Rows from block 2 of a small sound classifier, named by matrix and row number. Rows with one number belong to one channel. Each number is 128 + 24 x the weight over its row's rms, rounded and kept within 0 to 255. All counts start at 0. Numbers have three digits each.
After each channel's rows are labels from the 100 clips, of 14976, where the channel reaches its highest value: "lies over" is the class under the peak. Only what is clearly more common there than usual is listed. The data: synthesized solo parts of chorales (CocoChorales).
# convs0: first width-7 conv, stride 2 (model.blocks.2.convs.0.weight, 96x96x7, each kernel summed), inputs 0-95
# convs1: second width-7 conv (model.blocks.2.convs.1.weight, 96x96x7, transposed, each kernel summed), outputs 0-95

convs0.34:111123105161148117151080119107121151106129069125171162131068134120172125081151104150106145125181111139162132171119162149101111125101121149142106162143125146140141126119118103107130148115137136089160114140146137074141087133160117136130117119132108137092076140127120111136156130095122140141
convs1.34:110129107146118140156123074127101094097125136134115117135082129082122140116111122136118123111120120102197093123089158118115157160115108140173092106095115149131110125106105099137135089130101111091111047128109124136110141133120113127088113139081113142130128102099157114104152142120148138104
lies over: C#5

convs0.69:112132116136149092080141068138118184181169123177109128180154159166156175158110129118136131104143119160137148134099147127126143164116104132112094133116133123096143131107158159127115139111138150099113134120117127144160139153160133161139154144134144089140125123110187136148126131121111159118
convs1.69:090136139103094148138105088120111142112118097136112136091157082088142123117107152090092120113105111072144135089113090136111129142087110184131132122140103116111129129128079086145109127146131137106136123117136137110099118117140082125107098117111136065131097134124135140117103094096093156107
lies over: D5; F#5

convs0.40:134138143115163103131137095125077189109071146124097125117109180143082127164128086127139106121122120119124128158119109123111120109085124164118123115165108118121116123115117125106112152110091117101081116121102124090136158174140127125084100122118103082096121120101098134140152124101157149111
convs1.40:126130147120141100135105110112149095122099154133161072125099130097122144112112107134149124140125123168104082090099106107138144122134090183131063158116162105104077131147113136148111105124138155149081134117145151119115148083143148153139117096109150103156149128138128116123093130097100113092
lies over: E5

convs0.12:093111123143149107138175117110182195114118126130124126125101092110137156130145097156116127097168111088108130157122094116112110083144136186182135112128137143113128130140136128117081118136121146071139111115147140106154134157110184143135146090143125129086126128146114144096120132141127153125
convs1.12:134104087158156111111111082123132121102078120124102090116138091100117129153130142103109088152117140145114134124158081123103156110147124156181091120142120118163180084117139095174137101126134130122124105132093108140106143088148140138119109083112091118109128143115124100116112146135128074126
lies over: F#4

convs0.30:147105102094141128137121108156155088150134141123098106118147112163051153124095139133127116104144136157190130157115116148117169123107151075107108124129145131111153139111176104164108181138096124148119107142089113131113118123087138109129127126104127142125123159128145174155125147109132112084
convs1.30:140072113127103134094141103097130117143114089082095138097119146120132087101149068090139124171110116114156117134160141156141151114134115107137144140142142134099133167096129125130082127135139117083093103124092134146097136176115148113140111136118127176141114125159129084136164150127107155102
lies over: C#5; G5

convs0.32:087113135128103116118119106099147090099105121121171106144121120108129142103122095165141132145154112131129116089128108174083102122115120142116138129186167128090103117130141134120122161116151119128148093129102097149066106142135114094100127095135101114111071108097117085109090155118123108100
convs1.32:144157092160091160109129163116135097177145120131133159088132138146143125115129132140117163095143132170154064171093118155122116175122115192120093105121110113139123148165120134141142106095138092100133131125126129113117164126156149131103155128159124142142145123135137147104163121163156152094
lies over: C5

convs0.75:096126100133125166154115132158081165099124076122089112129186109122088134103097128130136147119137085132095158106153112145126136084164114123111144121157139150133116162102100127114088146108151140134135095143143118124141145146145135083136121136101112124114127112162134176138126131080163077110
convs1.75:143105111129142099116119111122113127124080095145115119103114104175130106153135108127129130111146149119093117101135105143084162162134137134108153155128134058057108123143141121116112157092137155136105127113111156138096084122122115157115144150128129165088102132106166128157151154137091168094
lies over: B4; A#4

convs0.44:127089077144137096140175128110121141140146102154143116106118111130112134117164119136131130146090140108112111117048141154123113155161127114129109114155111132113091155114137117126077121162116181061129104165115149129137103141089163116137138160125165108118104084118113103124127115107114121109
convs1.44:138141059152137132115102114163142121142137137136143143086134098089141157166117136123147124117098155132103190117114110132116155175147134162121095106156113139124121155157130097145156162127095150121130123139143132122130124124117074186132099080144127099134112130165124134117095126159117182139
lies over: F#4

convs0.94:132083105123142128135147130135117149116142095125159127125090129132105111160137097062124148120093192140129120115119139090127095092180124100124102136150120120095114142161142096110091116160131125101104127151117131096148103116124132084155124096100150125131096132183125122078117140098124132088
convs1.94:159158135149151160131142135144087131163128183147134108099134147160137128149162093115099143157103120124137190108147098129094168150179145121140120127121160130142161140179154120126147167113157127138137135165160123130141111124116104090139148163171146148152116134125189140145127145130156119129
lies over: F#5; C#5

convs0.0:140142096166125107095118157139084138160169136128174131107101145124121157158093100115133149121118119112100116115121120155132114098152139096086122149104133165119171125156143163124108133128109181137113142100123149077097101130106170101084138131137147140157136113163132078115142143128093113165
convs1.0:085154098130092116126094114089066168112165104113120151129143109157096119118155126099140107085129138097134174149127105151134151145107133113115161135120113126162121098106116109138151151085141138143142161102123088160093104104133096153129102097130076121147113117140133121141156088113157117126
lies over: F5

convs0.66:100161126159126116125084121084134122113105149125123123103107148130094120109164124150127143121147112135106124163074170122158105134113121187129132147157094151150159084150080093106133139151110129123097105098090153151126096138112120153114109148115114103113087119164103114108148119183144119151
convs1.66:127125104153119108100105121084105114147116179130097121118134100103119119116147115116156125096073138126145098089114125133093131113105121144120091132155133104106101054144154064180106104137105135154104115119122105113151117103135142110117120063126103125124123137125123097082106150119140116119
lies over: D#5

convs0.47:136136147127119150163124154110107139124116148147121153180153143139159111104144124129112163124149148118100188142083143170131143173134139153154101144178162138135102113096101074110135125093149152110128137109110121142152118162100141175149109124144142155105145114175112138121151108158127129179
convs1.47:139081131131111106102107145120109124100132133090081126115144085144108126129116105098130094077060128097122102131107080104116135105120107152081120129144123128124099105128129099145132101141104126142108118103113130123118108118070092110120078099118123134117099098115114114091090108127079116101
lies over: D5

convs0.38:159158102086122114131085127112134108108113135109106149158143115149106108119091072131121145140107081112179142153127136099076128100085091130133146117140118126125108149135129147085113142153069106144144127102124110123107115134147163096126121110117153102121117143136104113192135149136161099094
convs1.38:134165140125133116153129124123166138149073138150140180115144148096131111129119138118137102115177106132107100119144149118121100141124126134135110121098155120126141146109081117120119101180142143130099108151173210176145145120139102144119152124111177164092136075111117159145119143121134130140
lies over: D#4

convs0.43:116112150123135111131116063150167109127104150107124126144112113109101131121135138098149108162103144112129087132131126125166189144166124146133097120107160107095163129171112114094149116127111148123125177147091143124064131143146158116091164121119094123135103123147123118152102094156091131098
convs1.43:123166141163124177141132156109134124145116127133161176139139132148153157137122143120183139108111137111144151159058145128119085108106141141138128156157130151118127122168117144144105134102101107137126135125171164141072134132117183101094157139128120164140160126155100135125125157141080152134
lies over: C#5

convs0.93:132126162114128135122098122148181177141158131145135179136146107147133131147119153137139100144139187137111173123123154084179134158125150151122100121089151127140168141129136120118147111164110151169147161090144129144106133161161153158153113111140103130128144132167107134102122065145133141125
convs1.93:083102128079110150116127117153096121113103086107091148148124091127171137103146144112117160108137104137137130113146095085139147114094105092099068118122075109137090112104101122131128107105124124107108111110120114130103157125098107104090122107116106143113122109106093136106121072127097112104
lies over: C5; C#5

convs0.70:154104143141146106144107101179146133109123101120147107108129118094111121114139154183134149136124149135093201105131126153145181121153128132132144123130130143115092099150141125094122118153120175091156130145094146087165186126164098131132141129145126140119118109173127152150135120109092098103
convs1.70:088112112111120153115115082120098129116094095120168155096104107131163163108142094107114094165113095114149127150122162127136159093098106086151137155113116150118133140140095115154111143120137132146109138114117089119104139092103097114111141105146079166137113132087129125131142116146099194099
lies over: D5; B4

convs0.61:127116121094108136116127117098101118110125121113141130119168113184117171122092143118096115131157147157131139140136118124117150095123116122102174113090145133147158152121175127152138115183164117141133113146097146123091157118134197146160147120134126066171136158128095093152119109150158130116
convs1.61:101106103098112114136115103104151148094144116121096143150125098096122148131114122113114146121131077146095117089145111113100110126100125121101065111127125117124140077112099108123117106119147118073139085121127143142139112144128098127119128119114145162151086100126157151147104060160078106094
lies over: C5; B4

convs0.68:139133096166117148108121134129117130115108095151140148122096132129112090125144150121114062159106107122099121126102121130077145120181106113118105083120151120120123110123130105120137140095127123155143174164132117175145154132124154134118124157171109118151098129061145124153134190134175125130
convs1.68:126116111127145139136078147146142097106105121102113121127090132109132125120109094148139130096123136160112074131128152112139102186136145144134111126147114132119125149062071113147097103121111122135075113088113180116090151103118066134130159159132108125106120103135142108117099152105138108151
lies over: F5; G#4

convs0.46:150130115128188113150145116172123151133175121145174146118114124153127150103093109114131209134146122144136146128121136136155120136119152153095095139137146180141138154135138147110107136144110172099133102104147122090132145183130117121078137147129103161141118138120141089134119129098149079148
convs1.46:123130163151100086101081063133133172120148131095146124128094122116131147158118171140123114110105112108128124096087132142118159122065115120096113136139105089152137135102101096103132159128130099147114152109092097127154132145118134154141122116124073163111108103095106122124132141151119157090
lies over: A#4

convs0.51:156148105115093100122141104119170074130114125150122123150137070097105117125105092147094142105120123149098130116130083113114125123132076143128153130132101103090098137080117144167106100103131125088147103162108126139100123122134134105121134157096150122144100155106095108118138143150133064097
convs1.51:171147120122142116123136168142153129110105126147147167095146138141110150120151120155124148135142113146093074132123150146143089118120118105107171170147112144110157108140088164157129102175141127109141165167185173124138126123149117152116169121092129102123126162147128148186146144118110130158
lies over: D#4; B3

convs0.79:132142090159145100147122145107118144127141148130148142108135129159124130112140115147107087116129123113156138116111117112154074115127119119158117142136136189161116102125121105080094110129148152093101162140144136163117097161106159165189089127139120099106088145138090149116120089110150122184
convs1.79:127151103129091109136116134085114125116119144125122113134111077125110088134151130122123116100116108119146147076092118133110123136107096154112099138153142115132057091128122109132170098098142133143093109126121121117089155061135120110124152097086134106123125112107109104103102158133094076088
lies over: A#4; E5