Rows from block 4 of a small sound classifier, named by matrix and row number. Rows with one number belong to one channel. Each number is 128 + 24 x the weight over its row's rms, rounded and kept within 0 to 255. All counts start at 0. Numbers have three digits each. After the name is the row's rms in percent of the matrix's.
After each channel's rows are labels from the 100 clips, of 14976, where the channel reaches its highest value: "loudest band" is the band of the loudest frequency at the time of the peak; "peak on" is the class under the peak. Only what is clearly more common there than usual is listed. The data: synthesized solo parts of chorales (CocoChorales). In brackets: how many of the 100.
# convs0: first width-7 conv (model.blocks.4.convs.0.weight, 96x96x7, each kernel summed), inputs 0-95
# convs1: second width-7 conv (model.blocks.4.convs.1.weight, 96x96x7, transposed, each kernel summed), outputs 0-95

convs0.24 103:145110159102129186102135128109142123109112118121143119105119119147188157121135152120139100116126102114169111115108186142116126130127165141129121103118138185142105194111137158158135169131126119121116086146103132085124140103151130102129142160156094178130123113179155136145136137120138155154
convs1.24 104:080146105146132074131149108115106114122136118136138145144139156070095094102097118111102145076167117109134111121146091107156120124102107119078117147114111087118114096132158098104141092148139119155093120131122115100124108147103102114146128103150153135122149106070107111099158094132104110111
loudest band: 1000 to 2000 Hz (64)
peak on: F#4 (26)

convs0.17 103:147144128121141141149110137128154108138126116116106139129109110124212111114132140122136138149115105114171090151089193096181131147131135165162104112183124123078102137143111140144155161107112121105132132146138178124118154096147150134142125143167102158135101114154142135110157142119106155127
convs1.17 104:110117140110121127086146141120123145135115120122164128147151143104073126125102107139123078112165129113104153096145089098074116094096102134066118121091151124163129134135159093101118071164156132140097132121138109122123116155098109097120118112118155110143165134112122131135100117128102092083
loudest band: 1000 to 2000 Hz (51)
peak on: E4 (45); C5 (44)

convs0.94 106:143152141163159123114085138133136162068150132166142148142086127142110137124105111156132160161107113137122156132150125118121120108102137124111086114090127152119156136147136137159139103119129107104158141136159171144130133147154102108128128175168155119083099153084145148118145061169125132154
convs1.94 085:129103123137135117165141130119123120153144144083131140118128141133140108140151139133112093116153139159130121141150100096108166124082127192118150134146124114142118147167102151110119148148099108134145120070125131078141183127103161163106103110128079095162124094125154129158109189131144103107
loudest band: 250 to 500 Hz (84)
peak on: G#4 (33)

convs0.72 129:130126161152140127150131097112118136061137118161150134121102154123163156144156103131137138162129122121166108148138157088145137128116111150127090103132105145125168131154135125148152112115213099165129094111128194125159154128161105149142138099158115111132130109120173101145141127132113152133
convs1.72 150:112116116132107145109150143104123118126110136104142105130135116108124107125113143121111102103116133139112152086132106135124127116104084142123165118155124095110088154139099089116118138163018142096105152114115080048090115117123160106143128156120113113134119145114097134132101122119123113115
loudest band: 250 to 500 Hz (90)
peak on: E4 (40); D#4 (29)

convs0.34 100:151167156165088115129150130133160137157134114104090093125144164138137138097120113121118089124118168113143131146130104144134114096104182207102106142103118121163108106186137121094163101114108095119144100131108120135112153134131109133100111150122108151120152075147142097101102137127126128129
convs1.34 092:085101136099144165140091115100095138089146121141071156112121083136109130141096101102128156117116118115124120150157144104148165090135111117137123121099127153110150160085134133108118170107150122129120121117121139176133123108117084152137092090147142143106145210126125132120130144150155151119
loudest band: 250 to 500 Hz (66)
peak on: D4 (45)

convs0.11 145:102088138107149108159162110128121153094134136120137133117126123126142157150135171101142158132160085133126102111150147107136147153154123123133091086162109157136138179148104129170115146147157157166112141075165155105172143122125099149151129160104128143102107146153145118170148110183119131114
convs1.11 145:118085118148082172115096140135158093125133158113123122130104108130129098157142061150145088121109148120116141128136093126108140118080121143149134107088124130143094119186107105107162105108096098118125085095083097116130144143125149118113117104111118111156142126114113115084091144102101120109
loudest band: 250 to 500 Hz (99)
peak on: E4 (78)

convs0.89 077:110090108132142128099145114165131151096119122153102123099112133120120172091124159134172128140182107108119133094099143103111112140103139136125094136143137135165150133138098124127141129160089170125120137090122076123119143151154104121125167119154105127141111104129142163113172130207101112163
convs1.89 092:135154141148102123144106104077098108091149142091107150166118129141149125137148144078119108082120104186142111152135097120122155142115123099137121111109131129102109120137143113134130074067158101103133109163175154147141122099107133136121089116079160137102111131110124110116098101116106155131
loudest band: 250 to 500 Hz (85)
peak on: A3 (42)

convs0.41 085:170099137132119120207144121119113116101108106123118167140123117116127175119115133126115117103097102106121105090147190168143139172130134139151128101090137118126110109143130119130180135128103125140148155112137121196149113113104137092100149121117159168098096118094131137110134139151135161144
convs1.41 113:090133120122141092117100125136112107091072111139097138161119126123140134139134149120131103097163113171160118144140063077082094130116116119116079134133110090160100121115104146142122139141162085084124092128115136093138133107123104133118135089120125102114110132134096141074110116096113115120
loudest band: 250 to 500 Hz (94)
peak on: D4 (49)

convs0.16 097:122090097131161143152108147156147175115131119194095136178125109134167096130142171116123159127124111141120113143159100111146109096148129144136121136146112137163121131170136111137141156067137127117129158126142161132121172123159149130165099130099152145098090177116140091103139130146153131114
convs1.16 092:127115155149092077122123122134081090150134121039134116089148129130068093159127104150149111112143127125138104125113113143123133173081128147142105098146127138119137137129096136139133120149153108148132094109119114104163119118094116151099119126122096100140138091146111158120084131115119150085
loudest band: 250 to 500 Hz (93)
peak on: E4 (36)

convs0.64 113:161100136113127147102101135097091141119132154142140125088126131102116121149104138124131113120100118169113128148140088084108130133129121122110171140111126117137201101104117101093111092125120144159116116137113147093148077157108115139082138117130126034102123132140160114139122103098112132122
convs1.64 100:125144099174115105156129136172182126116132162116119104131143126140123138132124124110110130159118160068130139139149164171127115132137115138169122145135071106095095144144104140132101162157090102081152101097103130106101158154126138133148161152141113146129134111171124116141134199128126128123
loudest band: 250 to 500 Hz (99)
peak on: C#4 (91)

convs0.4 113:133153149095130136106140133139148119100104136093137131122105161135124166131132126075123164133091142134141145123106133154141128111168145105126115106111101106140117152070109148113107139099086160133166115142152079096131094116120080095133088144138100132083061135153128142136140136094121163109
convs1.4 091:137139087123132132139113140057099140146182143070148119155097108136141105143102095156147084128131100143147130121154115093125147152113151177128150111139153124109129140195111094096149126150141099136102127135100103136175163107157130137154138116119139112141168146134102108111147119153115128125
loudest band: 500 to 1000 Hz (58); 1000 to 2000 Hz (40)
peak on: E5 (26)

convs0.32 122:147155150143123133164116174158161147181133099154122125107128118144169163113123181107136120087156118141154120142125144137129125132146122166148107119160118148138102150125094096127148103132086143111133108112109127098121180118204104099173135123101115149125100167123152124114112146115151153111
convs1.32 116:096077151108099089103124105126093111060144130100109127134138129143098080165100079111130152139108094113104150099121110085156123121122124162101158104095142149095101104113150116103117109124145127118113125103124116126129086129088124170114091137119121136103145108118099148128147113152121126085
loudest band: 250 to 500 Hz (98)
peak on: E4 (40); G4 (29)

convs0.5 101:135119098119151155154102154111133112098088129112122112120146114138185127159141119113098158091085115097133145141125152110167120126117101096117093131083098136156127139134129123108093118134121119142153140089131092114134168053090133111160108142105123111111094122148116111118173141127088173117
convs1.5 098:125149137122140123133145069100111146117151118137143091161170165107097130062076123132149099105173125137171087103092091112111112136104130175131140150139154095129125120139138101138141104128169121124096146168134134151133145140171119097122134137106136135154133126126124173114157112109141100105
loudest band: 250 to 500 Hz (66)
peak on: E4 (41)

convs0.20 075:132130129094169138128106146171129129126110118149120140118127110101091107153113148090138132169172145104144099124075146054127151146139141117154115135142145122131132133102125110143126102158093158105091141126148113162130107125117114195143131088120101120119125125143141151068121135165169100157
convs1.20 101:130111149169092085130130133109144126090117146085124124131100137126121139142122150127147082083130108144099109113102118147090118107120099149125074112139121151158083113155126166118119097127173114149136128127141109114106143099120164100121154112132182145160117095113098141103108114116126192168
loudest band: 250 to 500 Hz (95)
peak on: A3 (45)

convs0.18 113:115147158147123129137144112133108110089143113101166124133130184110137103153129164176119125151120125136109164130160096116086144087107107133152206110112123166095202120130123111107132142135166123124110105106094144123105134100093140105093151129114096130136151114109129152151126134114108148140
convs1.18 104:139126101116075127136092122111169145137097142142119137090123100132120170119152131092179124136151141126112131128142135143147148135113111145140117153137154074102095127164107135140104090119084137122139177105141159074141174158129170135125125173119128090146124140144149096114097151157139102099
loudest band: 250 to 500 Hz (79)
peak on: C#4 (63)

convs0.7 097:132110137117145080086153113095148107160120116136137147138117140146104109151100105122090113178108126137121114131145186157121167130137126132149102091143145155102097135118106134143107074108079108108169144096091122128102116124111163140158161092150124174172143144101120125144109145113111105136
convs1.7 092:172121154111091098126113151156102114114103188108120101136095154119118125146074142130105130135154104143164114091114103112116099119135110144125111135138137141105069126136114132089159127170163168162120126114102143105148153105109125126113098130063155099146142140129149134112163098135097143147
loudest band: 250 to 500 Hz (96)
peak on: C#4 (45)

convs0.13 094:178157106151087099086181120100105094122114091185127112119162099124138159148150134125121100121097112131112102107112117098140117151124084114140122122147177116115165147149096096101120124156136112118089143148098139120136131123116163093130154094151096148136167119136136143137138133138160101163
convs1.13 091:127149172107170104112077110151147106107133141116105092143094132120123118187138145106129099124109142133090113140114138135115058118133132122147127131176129114118111117086111121170152158151172126123094110141111091132123095097104155115109097163115127119116121122139159130113127135097086183122
loudest band: 250 to 500 Hz (87)
peak on: C#4 (52)

convs0.27 114:153119153104118147173173100118107088177134149155129133119122116093139105115129094134145071122120112118124126138123158105117121116139165194119105106113109080167108149162130147139177135135102108132170107149106138161110145092132121123089094099098092104158151146121121121147113120113122125126
convs1.27 111:122117136095143139093109137140124170087125065094110135088130143146107174127098122099138115133125146119136146105157106139168134107113103107125128124132126155125134089095138124092084126105127162127095142120134138149119100190142066187152101116133144152097121139140084139136147151144136137140
loudest band: 250 to 500 Hz (75)
peak on: D4 (27)

convs0.66 087:149096125108138133138101157123086138157145129120149133115125115164136111167131125171121096131152165122112126143120152123101139128122107102121128141100155156140189124143154127148150137099148099144141083110162128159173159078177118093140143143170120079100114152109153096120118142119156111079
convs1.66 079:107147137163139137133121109089178124151106153106122111145092143098140115130119144114132156119127132136128127154144112126144148143086133139123144158123130118168089145164095146116124147146114111115111130134084164111117150181086166139130094179094086165138109061155156141168110127153108131149
loudest band: 250 to 500 Hz (91)
peak on: A3 (62)

convs0.87 061:138086108142161116141093132150114165144169139118138089148109104122140142134121162105112090126120117139122114083093119122126145137106131130107124179128105119115121123152177069139134141178099118135116138149169145091158142131104163101140088125151102106134103142118111152135168152153088090092
convs1.87 083:093171121114109120143060114100144129107101147123109157114110119139130110142135147128126156139120162125107144160120129139125127192122093095160122125096127119107120137125100152129125128065132099160117103113087115142130149101101105102129124169071111120104117091111165144183127112116125121171
loudest band: 250 to 500 Hz (72)
peak on: A3 (32)

convs0.2 077:150081123144150119144096140121105096113099159145137164142139093138103124120139140116073141142131131107108091095146104130128126094144113139142134128132125130093097155110152141148151136184135117148147180128087122135143121123099143096156121120100157172116130171129114131118145139196068103153
convs1.2 086:106163141124093078112107122099122120106139134140090102174088105174110127126120136078134113117151103167129119114088151111095119173129140140139094131099124107117114120130107114131137099083143117102116136140107136150080169098087136151084113112125123110151105140110161144097080131108119144153
loudest band: 250 to 500 Hz (91)
peak on: C#4 (89)

convs0.74 106:104124205149095149166112129108114077177120154079167132133117149114155132114130100116133125119110130152168099172111117118114127109105113178118174125114140113157136145102108119122157115129118136132116142103076096115156099147127118094095125102133111088130127140180118125126112139109123132107
convs1.74 117:142127071087147115057136132172133185086128126141083123121136107125134143106084119125125137153120135091087160076158170104156119099151120089115122115124138138105150144126143119115095124103118121120118133148118154137128124116130100143162114153165144152095162141080109130132145146138143112134
loudest band: 1000 to 2000 Hz (47)
peak on: D#3 (30)

convs0.47 088:148094114147141142182136108090103138135111165156134138123133135130144145096128118103118070141137163094101123113174138125124109119109138158131095076104110092149132146084123159088107091132163148148120135137123132184105100155141120131089166121122135111124131168148140111132102156136131116181
convs1.47 113:171136133124105120116109087171108127110088146160113179125134153142105161141148136110091140161122165140141114133099145127151113107125177115155107139119105171096113127102152122136160109102123092130148142124130107144168137115129134169071100155102114106146159159156142113156182144140139141152
loudest band: 500 to 1000 Hz (77)
peak on: silence (47)

convs0.79 082:160149158115125098166118156115147149125129083176098128120104083124141168129117117132118124095116105132150109110123099134130151175145100082172145143177095114121138125141105106123140145141124138147154118138130145117143143143164109125190161105148104177148156111091141173149128142159140114100
convs1.79 106:093101146118126087124092099140105107103084149064145148147134121116112094149127156098121126130118127109114103089099113103103112110095114170104091100111122131157130121124114136149126085122140105109105086096109092076109116092108135125097143135104123090098095091133115139104112127117103138098
loudest band: 250 to 500 Hz (87)
peak on: C#4 (61)

convs0.8 118:133113093099183111125116120128101136127138164125122135136124141180129109100111152109156127139082133141150149140121153096131129134130117118090086141123108143147169107101122117099113075113119141191134121127124091110160127155152102126119152128177148078082109144123173093155169124106117119129
convs1.8 088:086122128198088162113156120129138130103117138128119093122154139075161134148132106095126122134150106104123121133116125131158142133104136136152184112078123124072135176163115093138146111132120152113127128117133167132106155127132118129128068139141095121174129100175089114129106134132113134124
loudest band: 250 to 500 Hz (71)
peak on: D#4 (34)

convs0.51 110:148110114102112140157169174096153147183141168069108145108144111112095155107116119128109161146129145148146166121153107130133133131141148144092150119130094098152118092164126130089115122123120135120108130139145121100148146141152126122103109134126132123095060138080116101153081103109090114128
convs1.51 091:105155141136116115103117084155121163118173110100196103165094125094081106138139070093154121115108161120089103116130091107151130099115088159132143110120128142094141126137107093133144133113137132143105129129131122148157118109101113127173127138093087138167141127113111168132099139135132128106
loudest band: 500 to 1000 Hz (75)
peak on: A5 (27)

convs0.71 101:150141104142171133095106137148145126123109144172108132110126157129100128111092136146131093116127104153130107140085116072132127088099106131095120101162151149122124101096137084075122114089077151113106143160114145115124120113154108091193123137169137102110108109116110134109144131097134104116
convs1.71 096:112112172135077132154097106096123135121143095093149159151111095116110124135131109116118123102141147100119117108131097113123154111156138178123148137112160119113088112142098182106105143161088130135159143070161109101104138183107147160085139098136136126116144128127139134107087140160135149118
loudest band: 250 to 500 Hz (95)
peak on: D4 (57)

convs0.78 094:122096100152150112144150122150151115114094109174112118178118126123119156141167154099205113129106110157150119111132121104112158124116142137127114119157089124102161154127124120148106100127155119102135169134153147127170160137111138128132119134161148148103107070082165103147133086156122116148
convs1.78 096:161171147157128119127115106117101112136167175091132113115101118151128157169152112117083123138164127112081125161105131157109107122121145157127114123119149143109092107181106133143107146116129124126123157090131127117118119099087138117115150152115082136187086142166136149107134107128114184112
loudest band: 250 to 500 Hz (98)
peak on: E4 (59)

convs0.93 112:130110113149137136145102150116131121101098102096181140121109187154145126102108121110137164167142129135121158159122148157115114122126138111125115102123137185147163136114100117155148129131153120151162132099112113104200130159084115133107149146164116110115121163108140151148171124110086172108
convs1.93 110:110124146128112139111156140127116158113170175156081152118149068100162116083146113123132111106137118120122125120159141107158123092090117199144132133132084111116111129162123112114083138149093121119110133110099171102107133120147109108137129139122133097111099120161109132117110163142144068127
loudest band: 250 to 500 Hz (75)
peak on: G#4 (27)

convs0.56 104:134162136131143142100122113115157104122136115136147140151124151160168121136139118170126123171105123087159108147119172070136139115115107167109157136129122126150105142164111112087126144112118131095133114108160116116130133078103135136142075115090101123077145085109175094111158124119127167156
convs1.56 102:096108164124137127142129100128111161140152093097129097107145105123133132114088117085129157077176095122136139107135096126151131085152098106088118127085124141140119123110129123124107112116132131141114106171127125143162084146166073110141130111136143155124134116159063126148123169132108088097
loudest band: 250 to 500 Hz (82)
peak on: E4 (43)

convs0.44 098:099118151158128106109131165128114102163109111130125121138164134124131183094149127140116138071139113145123106120106124136153106167134120117105136141139125118112115143134149085140155108171101148084119163145106105104125136126133121113175133145193076139120109119116119152142132132203092088140
convs1.44 103:108146127117114101148110085095114115052153171091106142150090112139129091138130150096094111129127135133099153098097137076130137107124112159169115127140180115110134122136117117110115122124142121165144116098102114134146142120079115133097122107080090120113113136134129104142120085073130133130
loudest band: 250 to 500 Hz (86)
peak on: C#4 (36)

convs0.73 093:106097115125085110098151104144129107159112131142129118119125137097106183113137163126161124142110128123115133134131138127146113153104119082109078098135120145127151143132109081129144112223128147092110132179128062154149135110152142092118143117144088118152141101128120142136127131145121095131
convs1.73 097:122144141094121140163139154082086104100128121130102150180135103133172106199139152112081141106102108117152130137127100121108124108129131138150138135161136105168102120129127169146156125087183129150105122125143122107126121138103123149129140124139091160089116138127151099132129085152114183139
loudest band: 250 to 500 Hz (76)
peak on: C#4 (35)

convs0.50 100:142131104155160142103099065143138111127114118112097155147112110178126129143171085117153125145116139113155136109118085100119123103119106099093129110102112155162144153129097123087131098128103122114142143142134141096069089145145132152132151152178093146095174127130121120114100100127103139154
convs1.50 091:177123154092144128120131145107126124130115159110111101112080160092122156108111134142148146137157123104160150171143170132137131119151161176129132138150162113103119097134091153093150114135156114106121109147142148119152140097133130059105091123098152142116075092122143108102120144118169118153
loudest band: 250 to 500 Hz (80)
peak on: C#4 (25)

convs0.19 079:107112153110153167135154138141121144107120142108141107149138099143193140125123098136102127140124083093162126123102160095150125142102116128130104132179153155106098162151128132135113176116095160100108130139122142118138188122117142140152097126134133154149153137201140112148165110125107167110
convs1.19 091:115141130103090105085097125110105105116133102131104143118134159097071099133106179108148105080147137137158096114138111100132093116128096124104101121129145088158122106112102123118133105142171117176106098121103084115109082133119111107130139131132118134115106115077157133102098101139098102104
loudest band: 250 to 500 Hz (92)
peak on: E4 (62)

convs0.91 105:147122150138096149126134092180121110195113132155119107091133145107103111069099134113091096097129132101114152127097131124147091080110153185106116129140139133154114098148127130117095132174138110140100102123086108125135111118131142122106135111078115117138145129127139130118131148081166131093
convs1.91 098:112149174114127139128151162108142184112141099149140141137157120141153143106123127152160133135108151161138096135140144108127130117106137114145157117169126143129198122102136153145108131137136165089148155121156169177128126166145101155155102087169175134124135144132139124124174140163131152168
loudest band: 250 to 500 Hz (66)
peak on: D4 (31)

convs0.67 100:147110089140145126108097091116102126094116123166106102110111126097115119133116065122146128149093146141120114092107087090120085120100111125121167107081105103154132118138101119123109108143129131117156124161091130080098110123110157163107144093124101168088159118123113102116136136108116112174
convs1.67 097:148158168123136148152142128161170109143111118128103132120125137145100168147138140145136132166098164118137133183180145158137152146166166140127096156154122127113143134119131119124137136103146116102123096165155179172153138115150127094128141122129153105170181129151149131138143184114163126159
loudest band: 250 to 500 Hz (79)
peak on: F4 (34)

convs0.59 104:123100093139186145158101167170104141115122122137138105128152124117159114140110126105120145160117135136125145172103112103102147122117113131101148120112098099132156116119095087073126109102163153170141125108124096118164127126112133144131134155125152080131098172155147122097165139110124163070
convs1.59 089:135143122116064099097130111062108139105131155080090130122109137132103085141110147104158124117149111163164126101116145133161140164128094163152111133134164125140128143176140110130125079108141109135071130117125163129143162122113121114124143134114124157145137075126151101130085108132105121122
loudest band: 250 to 500 Hz (78)
peak on: G#4 (41)